config = dict(
    model='multi-label image tagger',
    dataset='photos of plants, animals and fungi (iNaturalist)',
    crop_scale_min=1,
    arch='vit',
    head_dim=64,
    qk_norm=True,
    parallel_block=False,
    layers=8,
    pooling='mean',
    init='torch_default',
    residual_init='scaled_by_depth',
    momentum=0.95,
    lr_schedule='constant',
    weight_decay=0.07,
    adamw_weight_decay_other_params=0.01,
)
Rows from block 4 of a small multi-label image tagger, named by matrix and row number. Rows with one number belong to one neuron. Each number is 128 + 32 x the weight over its row's rms, rounded and kept within 0 to 255. All counts start at 0. Numbers have three digits each.
After each neuron's rows are labels from the 100 images, of 14976, where the neuron reaches its largest size: "strongest on" is what is common among them. Only what is clearly more common there than usual is listed. The data: photos of plants, animals and fungi (iNaturalist).
# gate: MLP gate (model.blocks.4.mlp.gate.weight, 384x192), inputs 96-191
# fc1: MLP up (model.blocks.4.mlp.fc1.weight, 384x192), inputs 96-191
# fc2: MLP down (model.blocks.4.mlp.fc2.weight, 192x384, transposed), outputs 96-191

gate.25:107150164154162114075090146098126193172177136155084109139138152114120121167119134145110097140112106109163124124150092071146123153146145150090061112083152076124146139137161124135147117101065150123084068114198187135103136181089095148168180121158107084081117130128148128081122094128127090092
fc1.25:153131076134067162142113165154139091102106166127108187124114116154100160122126098112158074108115133140049114086117137116091104110135127114177184164120118127107054158150113149113109136140129114113176136134089071137139122056171095118103120157127181117146130070102075149193113185108164140102
fc2.25:141137128155110154136105154104153128134114180139117127108109128144103057099153161074115151139140121144167072101094145146156114150093128153109110139092070130186129155085171147103119067059104085062132142101124101163176106061078088166145090169153126098130126092126153096095089204095161150114
strongest on: kingdom Plantae; order Asparagales; class Liliopsida; family: Asparagaceae

gate.147:130147072100142117094129135160167063091150162148131134124132127159093137177114068123100120136137197136118115132134145052094132079136170068146144120106119117069124076116171089075073142123136142167102183187113104116143104178104152099086122146097120162133110087115201120057090093151129168129
fc1.147:115175140177115151165101128100166185088106095163064155152144136129159082108124163121082149110114141113122120153143099141201106088102093188170114148111143150100086147139080101112118156151178160107154140091155118109113156064119158095128162132167153160099164155091084148141144140106078101101
fc2.147:148159087179157106100058134145181105084131137106166172159164121178113136117146169098154132083142097144165146122135174149144141137139095172139153102097119122073109113159139140110168089049127170115055083152129107102126129118152140101121147166112141154115100176056155080092102144151129162142
strongest on: class Aves

gate.253:152175136080100108125112130113135147097035169176097127137166138084140117137145140014135145170067113120147157114138102093147080145129180097162145048136174138157122142171145154130122076113058108150123129141087163108203101136149173182060136081128123141101149077080130103101116180139200143129
fc1.253:113171211187112087127167082067144137110100091131085159153134096147159114160133096132132153103112108164114125143185116127120137138103181161066100124126166092157141118125076168107089146095198120131148155102057162129115133140119122127129163124077168099083127163150093126142060114106129067084
fc2.253:133100134165113130181087057137124097154100201109126205146116069100142152082110150141110175075143158159123135132128103136089150117130208112087166125065149132131110137140119116115116124179195122121121067080115118152175119119114167142135164053156108091149133116087081126126113167143103064061
strongest on: order Charadriiformes

gate.112:114118098130184127043112112134129129168105119172153141181161063105097112129133127154099145124139156081149158154105141087123153106092180156094131132107123088081051136168089127085117131156073070133151174113154143144109115089159126138106171119149163108142153113170141139171127151086106093069
fc1.112:149111099150059116172137110158063080110186133111082110086105184127115103171126146105160126162177104131070136118153126118143159139158121077163117167139104171137220093126146077129151143094188175160128086151148139127161127146114107134140112121095143169103110125123126127075097095195150138166
fc2.112:197119114109161112087105101180076095094154074148115179113120105130086104128111075155081121126089109126094136174150157175167119124128165104169146130135126126123158142144126047125055167077165164132150047074107133104153154181187154135147143158117173119159079137145137112118131130144160164109
strongest on: phylum Chordata; class Aves; order Anseriformes; family: Anatidae

gate.275:121105162106197116172074091105158149115118163130171118163172167140086094187153142130153230128087173134122097098108157079120098132127157122106074093126146085122116147195115102198150094103112099089131129123068155124109083118117086120114084151129174120115122090115092107155159155130158123070
fc1.275:159122146114154154162146119166086115105129187131080131089155126093150114114159149180158066139090091113131080174152141119136133151141085128120151122067135134124143162119150150088140134102115187129113115143153097108173083079145165142112134159129060157108154163140154079146126149141083107116
fc2.275:111164104063113123071119137080115089124099189183124127079169157094122171073119142116085095109123131128074113185088107182144146137191127158155101156113136131115101113167137173131080145112131088126162157114127096154100151097128121210090137147108109109116149156177116105138110164204106136131
strongest on: order Charadriiformes

gate.357:137070145105110139109115034103130122151136128162121106163089129094140101128123101125078134143184162146143126062136093075065130165088167124060140136134098075099119109136129111100160136131121126123095104170124142178121093164143153150156155086100222156120126116119154110160135106178128121166
fc1.357:161064134073170088144134114133133096129106125171181127164079109129165134100148094119107111125197153109144090069110125114100109166103177071053147133092098116104178077090160199102108116156116152094076091146123134121082106123118137140211154093100215159136094105142176137115094138100169158175
fc2.357:143123097165079137121188075157161195139106129118138112124123173129127113138105114115104166073095152079128053083128107126143174108133089152143153132119114188106169095121148129160140148085159088106148120097162107145135123132101183143054173115114103082135182152156098129110111062063080153189
strongest on: class Aves; order Accipitriformes

gate.274:186069153155093115094097076099075095140128167137022135145102137125102187144136110146092143139153139107115101190155093106080113123091140175171141140096127153110123068158124111154131084138134194125186098137149141161089104125117081216122087168127093143151148118111151156154125093173116161126
fc1.274:138137109167111127097054096082143103189123168165077185124072136115099196113115099129155114202112171088122091119143078151110137150082119140139176093118115137120100125148181110124184161170128184115171110183122109147130140153152083204089107085096098136069148095084154120146152118173149142051
fc2.274:109183161094163157088124112141151123149100135109151145143114099064168166102083145171152101131080147126090115092113085141178164113104128121134092097119156136131137143140159171161097177095152119138153124174099113125101185066127114104127147077090207169115123153152131069121154106160138157125
strongest on: order Odonata

gate.136:135140138133133143130056090091165111156143134150145142100151150133099141145118079097087130194078126096108080124204117068114164072118143130148154126150117121061122101199136071186121109121133137094134145141110172172071137140105129117117175082141189140191135090179149125134100127215107093117
fc1.136:132100153153086094145194142184107089085085144116115142203152121116089136109117145170166131102097174120132162149093158117105141143101073125081070161039177151154123148072145148135128126157168149107137127126135049090139152123133125132146120158119058126113161154141098178115142102081137158140
fc2.136:111174117108143077141110152140053017191127058144139095139129106107106137135120131120142078128117144184150115135166184161127137140129133202080113123147117088089156110126110144195153117143072112105141140113134138117114137152170145138127161103093138137099163175196084186147095133153125078192
strongest on: order Charadriiformes

gate.113:114150155153074107095097201142111149118118161167112084162159142152101181135132159084137111138100126151101118176139123045174107167126156191127180172090105142123145127088094156142131070161088170154099132100092139133165175093179074140158049118097117137126077121153131087120180131185133059118
fc1.113:132146155118112121171109106100099143087198155152149130135115206130160090094182144154160106109125142102127145127185179108144116036123097089126113071099108142164095146159184184098111114060114101137160144095146131130164096159125163121113166181119117053160157116145129127102083097093225180196
fc2.113:122147054103143142094142114085112134128178113140145079153127147149163126126155071153144134160142100148013091168140161088125118128067087091065079109073122129129099150058159182152107138130083075183146170133135127158148132168110168102111153182163125142166116109116118118134148096088129194143
strongest on: phylum Arthropoda; class Insecta; order Lepidoptera

gate.7:100128180145163140119088093136160187134134129140127131152151135132109150119120079103114147135134050079185116090115146049156175119116122128156134116137167162141147128123155142155098138144120133127143099145160188172166123127118151070055108164156048096151126140098146058142125129108157121075
fc1.7:121101168155162135088081147099141119147164134140163135093181105098101121125134083103131134154154059117132091136065099115147137070136120129134133095142144149158134078135103160146140189156160075132100146133179140144145135149121114115087158131153053136144135088140156090152102142098163137109
fc2.7:110118133111145070096137114128150132135132159160123123122119113075131111137167046137105107169142190154104148141150129073121152158060093142094127095094073105137066116141112093093203185121150141095153163136113126074120110121100151136122124098131108152133147119132164104121112049157098132200
strongest on: order Lepidoptera

gate.63:173145083149113172080118142165130111149080091130136120057129136109130144169073151100184140125170057139108140156056118067158113114137145190143117087135151152128183156097133130166126055143174173154155111044200162131171139149137101122127104135138180133147103128146112125138116132069132123126
fc1.63:077130132181092110160108122099110127164154146096160176178106106150073158160189162109177129103126129086202119167141231153132173168110103069147140140103138123124111171130111154105146090109124143101059063087090149113144165123127117166149151195090145079101127095090113136104145194125165176085
fc2.63:075129114109088127135091160158151069208107161074116149130055099145165156167115115069135180109097124142167096128101107112137211124139074115151192182166148103121176115134185132119119110118112102140115149109161151181104194134099087128066195126139192103084132138109095144144115145108135165143
strongest on: order Lepidoptera

gate.72:102096175143115073098096073099110122122152147167101131151060136160156137113190069136139148109154119151114131110121192019132164112070126206160161157098168078112104086180135154167136124124161129177135082082113149134108169132100132070163129156081150125130161097099180057124152123170152176090
fc1.72:129166188155146138142114164135148103101102151138116165133142119163135155116110101153164088136132161107071191121171135121162115113086103106078126140134128147142120195082116179134086148075099093168111188159155112111113155093151111132113150128123107124054144163158124083126063103070081111049
fc2.72:121107167109122165154096170161163114091119188135111167135139129135125193144136079115176093160134136142115170139102150146127123133094131128071138144119137141157126147099125101125081125104129094128119151107159102105158142088142130128118139163124081154064120164093136067125057092098087170039
strongest on: kingdom Plantae; phylum Tracheophyta; class Magnoliopsida

gate.265:117179125115111109134095099104094151107139183174166141136177103141142092096142168127100150165128190108101147078096157092123166087127130161113195099100145096102134056108064094116161160142147099154120157110161140122166167121136114104130145108106157152117111132082088143151080164063134072118
fc1.265:113097094096155093147151172150110094167145130168132113164090159117116127120141122147039076182087151097090100130160120132185126097092096124121124143129120160098118122125088059114121079084144165170125160092120107156140154126101113153160118147119109139108105111152122075182081077147148130161
fc2.265:103069119127195147091094097139149113099113078183171094152118116134084071055133081111151110145166160119103152152147103160145127076070098139103059149206101124119070184152149073138089119148114152118146130099099160132106127119126106141144131151039093140124165104203137088157134100160096166125
strongest on: order Charadriiformes

gate.297:111161143132130078121151129114164130143155097135119147173010116097129114118094170156121105129118154142081134110119095024168130117102113164141084140111167148129075115169107083115119146102135114141153141151093132127123102106180105136145142119108152178173126103116188126107077108106081120175
fc1.297:148165194090147092157112129153155111113121154131099138139145143194111082018209196096074132082115115144047130095109161121091145166115119148201121090157195107169142095117077181108115178130117131127131146097110116109132124151148142096116123100125120113134145165123148110134129132078100097121
fc2.297:190143214073111144109152099114111135119142176174142158131104099172080106065145186125098066148093130116102116110106147158088153110141117166208073132171180146144096115153126100104102178073104166130142067126141156062108162129168120136069087105175132131118162102148175075109086092119082077073
strongest on: order Coleoptera

gate.164:144094060121168172139087096107151166135079155123091132183077119168102147121150145147111160130112143150155109104100131039118144108163080080103163148148161187077124136097145120086125131161112156123099132123158081100118134145123091150075129146125125135065134107150148146135109131140146165166
fc1.164:101160138146159071109104099169115136123124153120155183184079109091133112198126135130150080101117092144119083148106081132106100062162095124140083126097123205106118105170173125130120128137113092124169171154111112157095119157124185095100085133142125098093161134161081060159145122167136036148
fc2.164:127148165098147112174147133093139113127135192138071089157119110201134158102093068160167143163115115175099152103130123130101072092122061071127165139155142113135108168063090119120089104104176156077055100087138125087088107154153153073105138152164146092120167146113131064166131134160093178135
strongest on: phylum Chordata; class Aves; order Passeriformes

gate.33:109122148098139095132148062150102137126123180086104198122119154120133087142159110060132064159132139133117166142029205069132102163093114127101126092139132169089123059142137108148070094111106164100110181091146128119128138167139102126158099100138148137135166143158148087134057138161108123141
fc1.33:129092202094139107081119085085124172156134189081164164104132163130103116128185144069152137110131159151168138138125197120138076135139098114079131164108061114127093155135106188112104093133121141152155114106153109080169119129135103097185109115083115175127124067168109119146065150141124152131
fc2.33:116137141051127109087153148116133199152143118103173124082182150124116117134102085096130144114134099171127135120143123156145142129148020083080118131118100084200091134170104138117104144170060064149137166117169099106175100142122130108202158174144084163148167078166140114151111094129186142069
strongest on: order Passeriformes

gate.51:058148111115167151108105134097103196121199074158147074138128169132126122121123140134166113088166158159155137141165133062107102159112147149123114078103142055142148098122143146143144085113064134113078094134149205096100177163092141174133105151178085132087173135129156098091133119194153093071
fc1.51:138134146134063099170155118107117111137124188119083143082144068149098104144121122114170115118143035124105113102083143143122117065139108151137048130111119170094077133134144155125102174160121065132105153175074106123125106088199109067128148162131134174146085167113166178184130154099104133151
fc2.51:092120123193072087157173100109070168126125224156137099095142142140085057124147111148132120166136148083161099106111101170123132097100096141141088093118102164162057107108109125166125113134153085065099121136097083123124092101143080105169122173189112186138101134099208147156140178135172137136
strongest on: kingdom Plantae; order Asparagales; class Liliopsida; family: Asparagaceae

gate.269:128136100074186154127112140043190197098088200082116062095146206154105120183155115129158094152113146141131176114140124090114143152102128195133128117083139125101106150129165189127140118097103135133115148157089186153130111094132092120165109177098119058104132137067128110161131159093172109092
fc1.269:064178154144079104104176117204145127165166111128152090052122113158117195193093087156213135096125109176167151133104123131111121156153102100101126077153113149099119081088140114099122127192088120136140138089100116146095107109146145115171153146161127166075145077087138110027131134147111158103
fc2.269:133125121129181109121215153151096195104116143123167137082090159152056132153169082119171134147165132105170135119106134068132059164157094143103149088099061149154131099111102132139104099148129122123125177152093139137139078137110135137142122125166111147151137131054136098104159081107146154114
strongest on: order Odonata

gate.369:056163175118181113188124122143143141156170104167110119133134119141113161100134139098128110138122104129131203142098155057104110126140142161136125161142155054110181074057155161084104088124185094118121157098164124144150126121124118118170185144107146071059110113164142121089102128119133104130
fc1.369:093143181128160083155123128142135123110121136137160124110137091136163154102136138118142140173055138130151088107147158135145139112113122101104177144084142100126123165097075104071117095084170116146128156139182141149117112081088062138105121170137098181132090098137146142140076113111121132100
fc2.369:127069098096127086154085151127113141124143147178113131150119121136127135156058132115159134145111089147046134088091161133200127133119135130097132149073121122149128114148083129174147144135067129143152175154134135104114137143093111147105171177127078171070086101121093096113149136154108127097
strongest on: class Insecta; phylum Arthropoda

gate.330:161127135097088137120135170105121192072095098097093135145123228114104106093136104144059166129094129124069152138152121124131103111107120152133121125085111113135133090158085137142125102143063113146109092142155146133135147122127147175155107158178095167083102082102149148100092095132132088115
fc1.330:127161102107135073160127191078142113080140097109108173127104206113147101112208149092122138182157171122128169166149162121141077109122123074129116117164095187121112116161037104076096127102140124183157158154140126120127160120143111183112104132157109135100128180089112117161151133126075103177
fc2.330:109107110119119125110192088105152170132141183102137207109120116144200086155205096126151108168131142061117146133153170127191097153093080144127151145163176145145123126035086110106100146122121131107109132100132068125154060095106120141125108163151031161110124183156132106161149096121140159114
strongest on: order Charadriiformes

gate.348:055155219102139159137147069152127123182088034126129167106091157112089117099203158110107103104153099078117113156170154072139154132117185102151103188144126141125125099109096111125149156114086128120145166109116158109125078169131188140142090143141137134125129100135161087091094153090079108090
fc1.348:134106094162116082126129176109102125090169213123135084193165132144161136095137118133167178118112150171131121102137120134115077165114117162146175073119137126096107124104136141128107148165114168116139143129115116166155174188153085094107172084116126100112146146115130150161182154171117174195
fc2.348:116148193083161105108116157073151178121125168165142085069106096136157134153197133112145145081123094167171096110115154147097165130119091153154112171118167148124124107075083165111121130148089170209066098163134131103110209155107167101109113145118158144142136162095098116133143119100086119139
strongest on: order Lepidoptera

gate.18:113121091131134076175132117168141138202113156140111108100114120124113110170081126147090156111079183111087175109131107063151154097136090130181113093162134138085118116150123110104185082136126157136169078138196106150147106102133079149165157135130126129130199160100108075134138127108147164141
fc1.18:113106067167132114129142106138115076192099152156106160143157149167212104137132063135115117134128146109053146115139141127153116141146108110130136138166124126094133163148133118113099077151120178156118133111171148140150074099083094155116147180168079158092136167168144087132189124067117129140
fc2.18:177167167185102146126135160132147127149173145115122072127166060141167188089111110096079152175073122065155075141157070159145137143122128161143096135193126084132107143098085165110122051114181103156136144147061112138140117148076133153061139159124102091092118199140146112077166137116066077109
strongest on: class Aves; order Passeriformes

gate.244:124119142100145145079088154071133160154115104128114126138119158135123145097156127118053143121100135155147149096088120073105152131221151084182131108131101121143163115164109143131124085143108200085126161153163121147123117110111141108138062178143136108109068105116060142132099105123071170191
fc1.244:137121127123148157095082118073122168147125073137102126121135193134153141105174119110070151109077116128150173131112114097136150149219143102173192104110126110155128111153074132114108099135129152064156150145134115172080124117133120112138048173138138098092104110138028173132124111137107206190
fc2.244:169091143047143148115089096158128083125163125120112094095136144135155150053092142083149152109129158151153189123062137114097156186083169174176139066118156128166142087109130148095104144106169130115107130146113188152074087112070181131186121152096173151115120112152143132065126129117098080183
strongest on: order Apodiformes; family: Trochilidae

gate.191:121161115102168158111122141191129070173144116143107149123130141125093114091114157113186151169091159121153176108113162071137109134101089134092119121098132109129063076109133115187152108138117120100122094097144151076131168131106169142123181077156174146193139120020104123131149150079116156160
fc1.191:055204133162182142170128135176131111076129073172111110122108210064104080141150157165126134182111168126076153171132150131173119140102177121138138162150102139129124157135186119083088153151142096200157076155090131135144127084101153104105101072058101082136125156127139143129156102124107129103
fc2.191:074135173125204106158141118149112133040165082083128140131111129144114068121112116202140159123100110117101136140134142129119109159103163135117103137145105183128167172182117122093087094179159134136152132049155176157159051146165136120092087160077058138141121079133109104124146110083096149129
strongest on: order Lepidoptera

gate.42:076106163114088106092119137105130111109106185171170147116133204176080151117167156093166145188168145159139148163181147083112160122094170105190081165133188064063103098081150117054131130122071157086110189125127084090163161099126115113132081130123097130146087151167129089150152117148131152138
fc1.42:154150129145130115150131090118120160144127096110110135079172072008157143105137128051093117137111110139111099108104156131081122120194144101110149150123096120134164128185104133161141142133161137181081094151123204087078073160150150146107144081168150186204120108080144156151116179126126107109
fc2.42:123140134092126098158150147105138114113145177176138147072103173172146154153128122098155166115212105114113074152143079098084110155155103083114158111142176083101114118146137129147152193144105138176142120121123115077085085122100108069117077157124134120114136137211094225157131094123092132173
strongest on: order Piciformes; family: Picidae

gate.166:123060107107170149134143098127184172158173108118135155102120129100129114164113147090117130110152131188121113092181110044180125151202169101133120123140175169096129111124150105129126085100126099116153128196158104108125120128152136123088086127130166092138089200149220140057119096087139151102
fc1.166:073177087149132105080136125110117108095109113186072120141096124137061127068116107162136132144098144106109181145090175151138134114060116132115122138070153090130176143137115152119155136138122121180094108106116191120152096085126143116165140146146130114123147070053138159178089091110133130149
fc2.166:128134133142091085071161140119121066185095113139127097137206150117130107129121112110062149073165099118123167166110165070156126055122105179112182134121101172139142132134115137130060149079178143143158127118153167088153123116214101145172113099119108130072145104122156119174047122172143152079
strongest on: order Passeriformes

gate.104:129150145134153058063151126161171056081154107119157178108143128121116148174134097126114132154058141186111145182063127091115154101110135153167199088116171192071155133119126113120138153186115124121116135064134143076124112086128136115138135093166188154140111099075146127148126126138095170119
fc1.104:107085075124102153127113138070127163152182075122102084055105093099126130096168131157124094159147185091151090097124159133176113141156139185139111146130098107168118098129119147127123078129102184142114122093133106136062148163116121195114119111101145089159144122118163147079139062131184099062
fc2.104:115123064156114127127111147101129128109140048122157079062178111119153120138144106103136121113100138129172140126121201102137162129152073160200173157102120056115140165083097114136124110133131119141139153154117122119060144146089150131126123118157149167178127135146131169075125100118166094112
strongest on: phylum Chordata; class Aves

gate.50:142154102090191132083087170100112124110176150176144115137161171144091151073104146070144135106109145097075168104105155070122137061094180159152127116165115154121154113125130152103115198155133145153124133117102179122089144161136157078126125111160109187168094195185137097082187166152098103068
fc1.50:156098081167106094188185104123138086141057131119112156117075120174177096107111105179130160160133150177178060112161109132077092172096052141117161157120138106129140182118145126145155077140124127149153170089128084159184089124163133168084101130084109098117159138066167127127102139094089172165
fc2.50:189124132110111105146148071127159184125124112148144084064085096183103101097121110123092179112144120171126136144173126141095133152134170128170166100130097149086181143199111116109191138089106103135122080176097191135113160119148145073140130109114123159119113149086144115154180109126149146053
strongest on: phylum Arthropoda; class Insecta

gate.13:098167087122155142161124164084155094106131105189139091136145136166097166141110147088093161081158134190140139077155105024075160117083129135159078054147138152102126141176141167178175136097158112141108149152095181138120142143122144097102078121092145151093131086073165105115084078113129116060
fc1.13:171081150146155132121150088108096103157087183087089152157121094088091177101126153179152083143180107140123062121129120147129118103128182171176215127108084152084128163146125203145133106115128095152124101136112127118114109126137152032136136129136119135126109176131118158085146128142146158090
fc2.13:170122121187123120167193135069165128127134165134121081186183098149137118141127116096124139166209119146144124108150119088088113091136143181102142109100079166102098157148179166119088185104141074179069091098165125079101100098075119132152135144164099120129109140154098113160102090109124124079
strongest on: class Insecta; phylum Arthropoda; order Lepidoptera

gate.303:117100173055175101125105113170168156131106124136093146123120041100119093098027123148057106118106109152137111069082164071120168150126118192086113095172100167201135124137128103140099123099098166142198079120128126094143166133117113147091120134111174145158156108108146146188104102130132113108
fc1.303:174159159155116166136111119150088082111070119133145110099139176091101173186179122133118153128150123110091127120174083138112177093106161085173109129067120114104145128102112146119134144121155120080078114176142084105136113105139118126138173092167171123156124236151177130113165143120117094089
fc2.303:143171157154102126167116114098079140103098106175078149084100140057146156145121113091080114040113182169120167104174119036148166147109124114107108109090118133153151115098093101088103162120113121078151137135099171123140090132136164163091151192138167152173116103208132144130127140122136196094
strongest on: class Insecta; phylum Arthropoda

gate.299:180102137147134174149126097160110210087144160095071102071133177094143081131087126136135106138148084145142053179127090046133126182139124149122136161122152118110118102148107090144141128101136156156105108170201101080133084087150120115139092158173161190134116133155092132093181128140131070117
fc1.299:146099134115094113143132082124166128110133146098199106078154138167111174105202065156098103121161173135106174154160095137157047107158118126059148092116142196139098072151148096133092152141127139137106159149166134128096086154137112118117178122124126156065124130109135138121057075083127107106
fc2.299:124086129128099106056185128164203143129154143137146121122178160141120141113170106170082089123124171115168106097138069131095100084154117101073139093084137155117061059147132094169108160171199136136089160124141112161095090173102082132115171125122112131175110139151169150113129122147148092140
strongest on: phylum Arthropoda; class Insecta; order Coleoptera; family: Coccinellidae

gate.74:119088170138091115093172172098176103149119168190116199142121167140091164111130146137195170109103148101118119082145136056120084139083093151064151156119143142072091088145165145150144111116134181174145108041129160110161170124139135126099128104137169133100136115077114125147133164162155141087
fc1.74:093178093074113162125163109098084165161113157115106115103088132116147110115068107094085108150174099093113137097149115127174134107169144158106100102117133181135145111131190120124101108132133111055093097143146115172070178107127113153117094105130140151108122175115167150173185128062169122112
fc2.74:088127096170123160121167129140110124119097123146104148166136128118175089134126121104041136117105066101136097092112164133133114075141161145120172060136158129126109139129185101143171066112144123114087127047130139115127126095113139174097136154132169166083113163127155143116136137134162132136
strongest on: phylum Arthropoda; class Insecta; order Coleoptera

gate.150:078131206163110105070196120209128085082099140123121089111157153160085102157124138144147148167135072151090137118134104044119086184139088116125127151176164113124109106144127140131166133151060081160135117094164122121117088103134079130113132129142090140116172189116107130115097129116097101116
fc1.150:163123075159171131142088112090149136086089078102098169117131143051142178078141135074123150119139158094181128120119148145112159112129151143162151095137180144087151151091149172107161162093112167133143133070138164095096078114162135092127136097126149089109119068111132149063185101104141126130
fc2.150:144088174092123103168074166183060144100100146085120103127088108060171132095130075077160162105134129117082139115126151137139124115121079129141171101163169123157128132136106142129121112133102140167141089152149103076107137106115161165164156170140184192132179092088141155070160077135117088169
strongest on: phylum Chordata; class Aves

gate.341:136096126154136149137135139144110094087164117178118067128130107111124148161122176165184144091114092109163096106155159066129081178094133136139101171130159123171104119180107128081179135143057176151138175158103158148086093126146073161117158149163143117102123169146174156115151139157153198114
fc1.341:093174143091137141127133088170131148192113100082155169106130126140110078118153137087104105124157169132094129132135072123119169077143140095112141139122088150100123168101140123152105138126144117110122076070176075117193125110162200107110093141091155136132133089092081108143129151114125084152
fc2.341:119093079080102160093176171193113130121200113121118130130116065127171125141098126127148143115103108180144163180083061092095150158132101153120141137112113144146131142156197183122198110093101180141164105123147181143174117148094121112145135143162140126116163185114129108088139110103098128113
strongest on: kingdom Plantae; phylum Tracheophyta; class Magnoliopsida

gate.28:140103183182104086140119121106079166069182111084127099107131127144155117123144149219107091084137145114193134148175110112151128136115146167130101144134119135131130152112113135136107204096145165095151111151178061103196106138119105151135106133125110144128108101113194091087215175132118134126
fc1.28:085139098092135099129125128148188107201106146138139175142131122121093133103060091061163095134113105179069106114115098109136128172142107073150156120129128126127120118136164117097137082129099085187111160167105167176110135112122147114094175152090102124151198211131104112170024054140090127146
fc2.28:151079182124065114134160117087106104116149136137145199040176097141116111144151163123118156123150160133146148147117146070134090128102092092111153144153158170048124103152161130179174171098180161136133140113096114150149094113084161154160101059099126083101056091157136147110071182154133171081
strongest on: class Insecta; phylum Arthropoda; order Odonata; family: Coenagrionidae

gate.218:170132102179136079170121146124102138097139181093157094168148158108183117098074110173131103132094139099152184123133134085158098121063105172105093147156105091095176161069094110095120088109088096108094164134126097192118137113107064112159114129169149111087142113108096123115108144100151110183
fc1.218:151104126101115117142174161153134149160184109113086137168166181122076156155056070129148140095064141158096176086117109140085132116080174126105127132143092186131140115154119077110146076160094093108125073195132170191148138141114106135081112110164139096112147065142074109191087153103071118152
fc2.218:099169121147118130121145178112134153087199108126119071160163139129144165096195118127152139104150136127122119121172143182056086090126161102109141108157160097130146142162175128088143171132168138125091131054141102127129153211153122156123146048112138099146131134114132186111114156117113159144
strongest on: order Coleoptera

gate.255:117167161108115144112162064061136133131169150086099086134080160122134087129125119151148146134160157149147095159124167102092151096126118135127105182140087092101144185120082155104152127081119148144139155090101071120110068119110138118118101103138115192102203087146123104075129197136145117123
fc1.255:120170102105119161177118110109091126124148092071135110160111125124103118189139126154122124129098116107120095141136188153096142131099134127125125167144164091129124178165127108121158160075151179159129197073108064122110117101138148118096120119120097149127155098199140186085160180145169100111
fc2.255:108164131126135112110104114104125157121090078081146059047164156126197143103109177166077083135083116167126090100123053179113217126134068097148120141151123144128121099127105137133136213119115096180153136118212121119132162108158125142083130169120188148111079146092106069132193154138132086166
strongest on: order Odonata

gate.318:144187196111130102172155128173158139113124042099094156190136150095129117158148167148110056205108090156144091123177118100155081130200139116097166128127137079160067128155096101115066069133123182169092133142200142149077119122128115132109144161114111110102175072147199107116135165106132129156
fc1.318:181192159108156114168121125185164167170142095127089113193102121113045109144164179133117180165082076163110131174147151136113119143151128101162189113080143107155111129103127077146089080158139124179116124163174136158076133133150123129163119097113076058101137115153141146093085189152117160140
fc2.318:154119128000142137082168105159146144123132162237115079173085068142099116103116066125116143090189121136113160164104085135061123120177155148100128146119084127125096134126133064105100093126096145053149113201145093108087088139136080133148149107137174137102116135109164101152131144142144151120
strongest on: class Aves; phylum Chordata

gate.96:139211109141073152111126147132155165152147081184121110148122114143069090080127139127151159164131128128133169164180139075138134144107185130100149119136155116077122128094096098120091211147184155135094119137197131136154166075103112132132110114152118151162085181132087099086162158109161157068
fc1.96:140109085051121121149150095113145090132116076142069066123101162110150141108105151101118129121092188126141112120135113134147114089166148049075066151147119161127101166117138105154135119116150133137155151096137169091168155038150084185144133099133121159141156148155116127130175127101089118064
fc2.96:051100120200145161115193135132147116118160062108122147086112150111172059141145152155112101118161108161168138155148115100159168118092186148131087142128070059166113156152152112177183108160146137160163110098131162111087114059059168114134125199106073103091153115131125116187175149085175130095
strongest on: phylum Arthropoda; class Insecta; order: Lepidoptera; order Coleoptera

gate.314:126056186138151162125158117106163094144124141102149094146175106134068134106116113143095134084109124163105169147097091057100133050119163144153088129145121123100101080150115123143112135144157138109163183127150076115089122107130217158142174132188141129130140148164121154173115127153116148148
fc1.314:100157085111128119111108124106054090158122099170138116106068126127145161143149150133160164142154136072123120131158146139135113130141141150090164101182126107161155143144134119134160160070091132220126093105122153142131098152133121087132118108090133099156160096109126063138169127111178075096
fc2.314:135120129188117156227084152114154164084139135098113163077128188137125112084081123094086151096168157127105109126122103117125077184145153110150114151192123184101097146155081084158111066109171171122099133117091124099172060184127109097094140117113130107130148098101172151161172044170128169165
strongest on: class Aves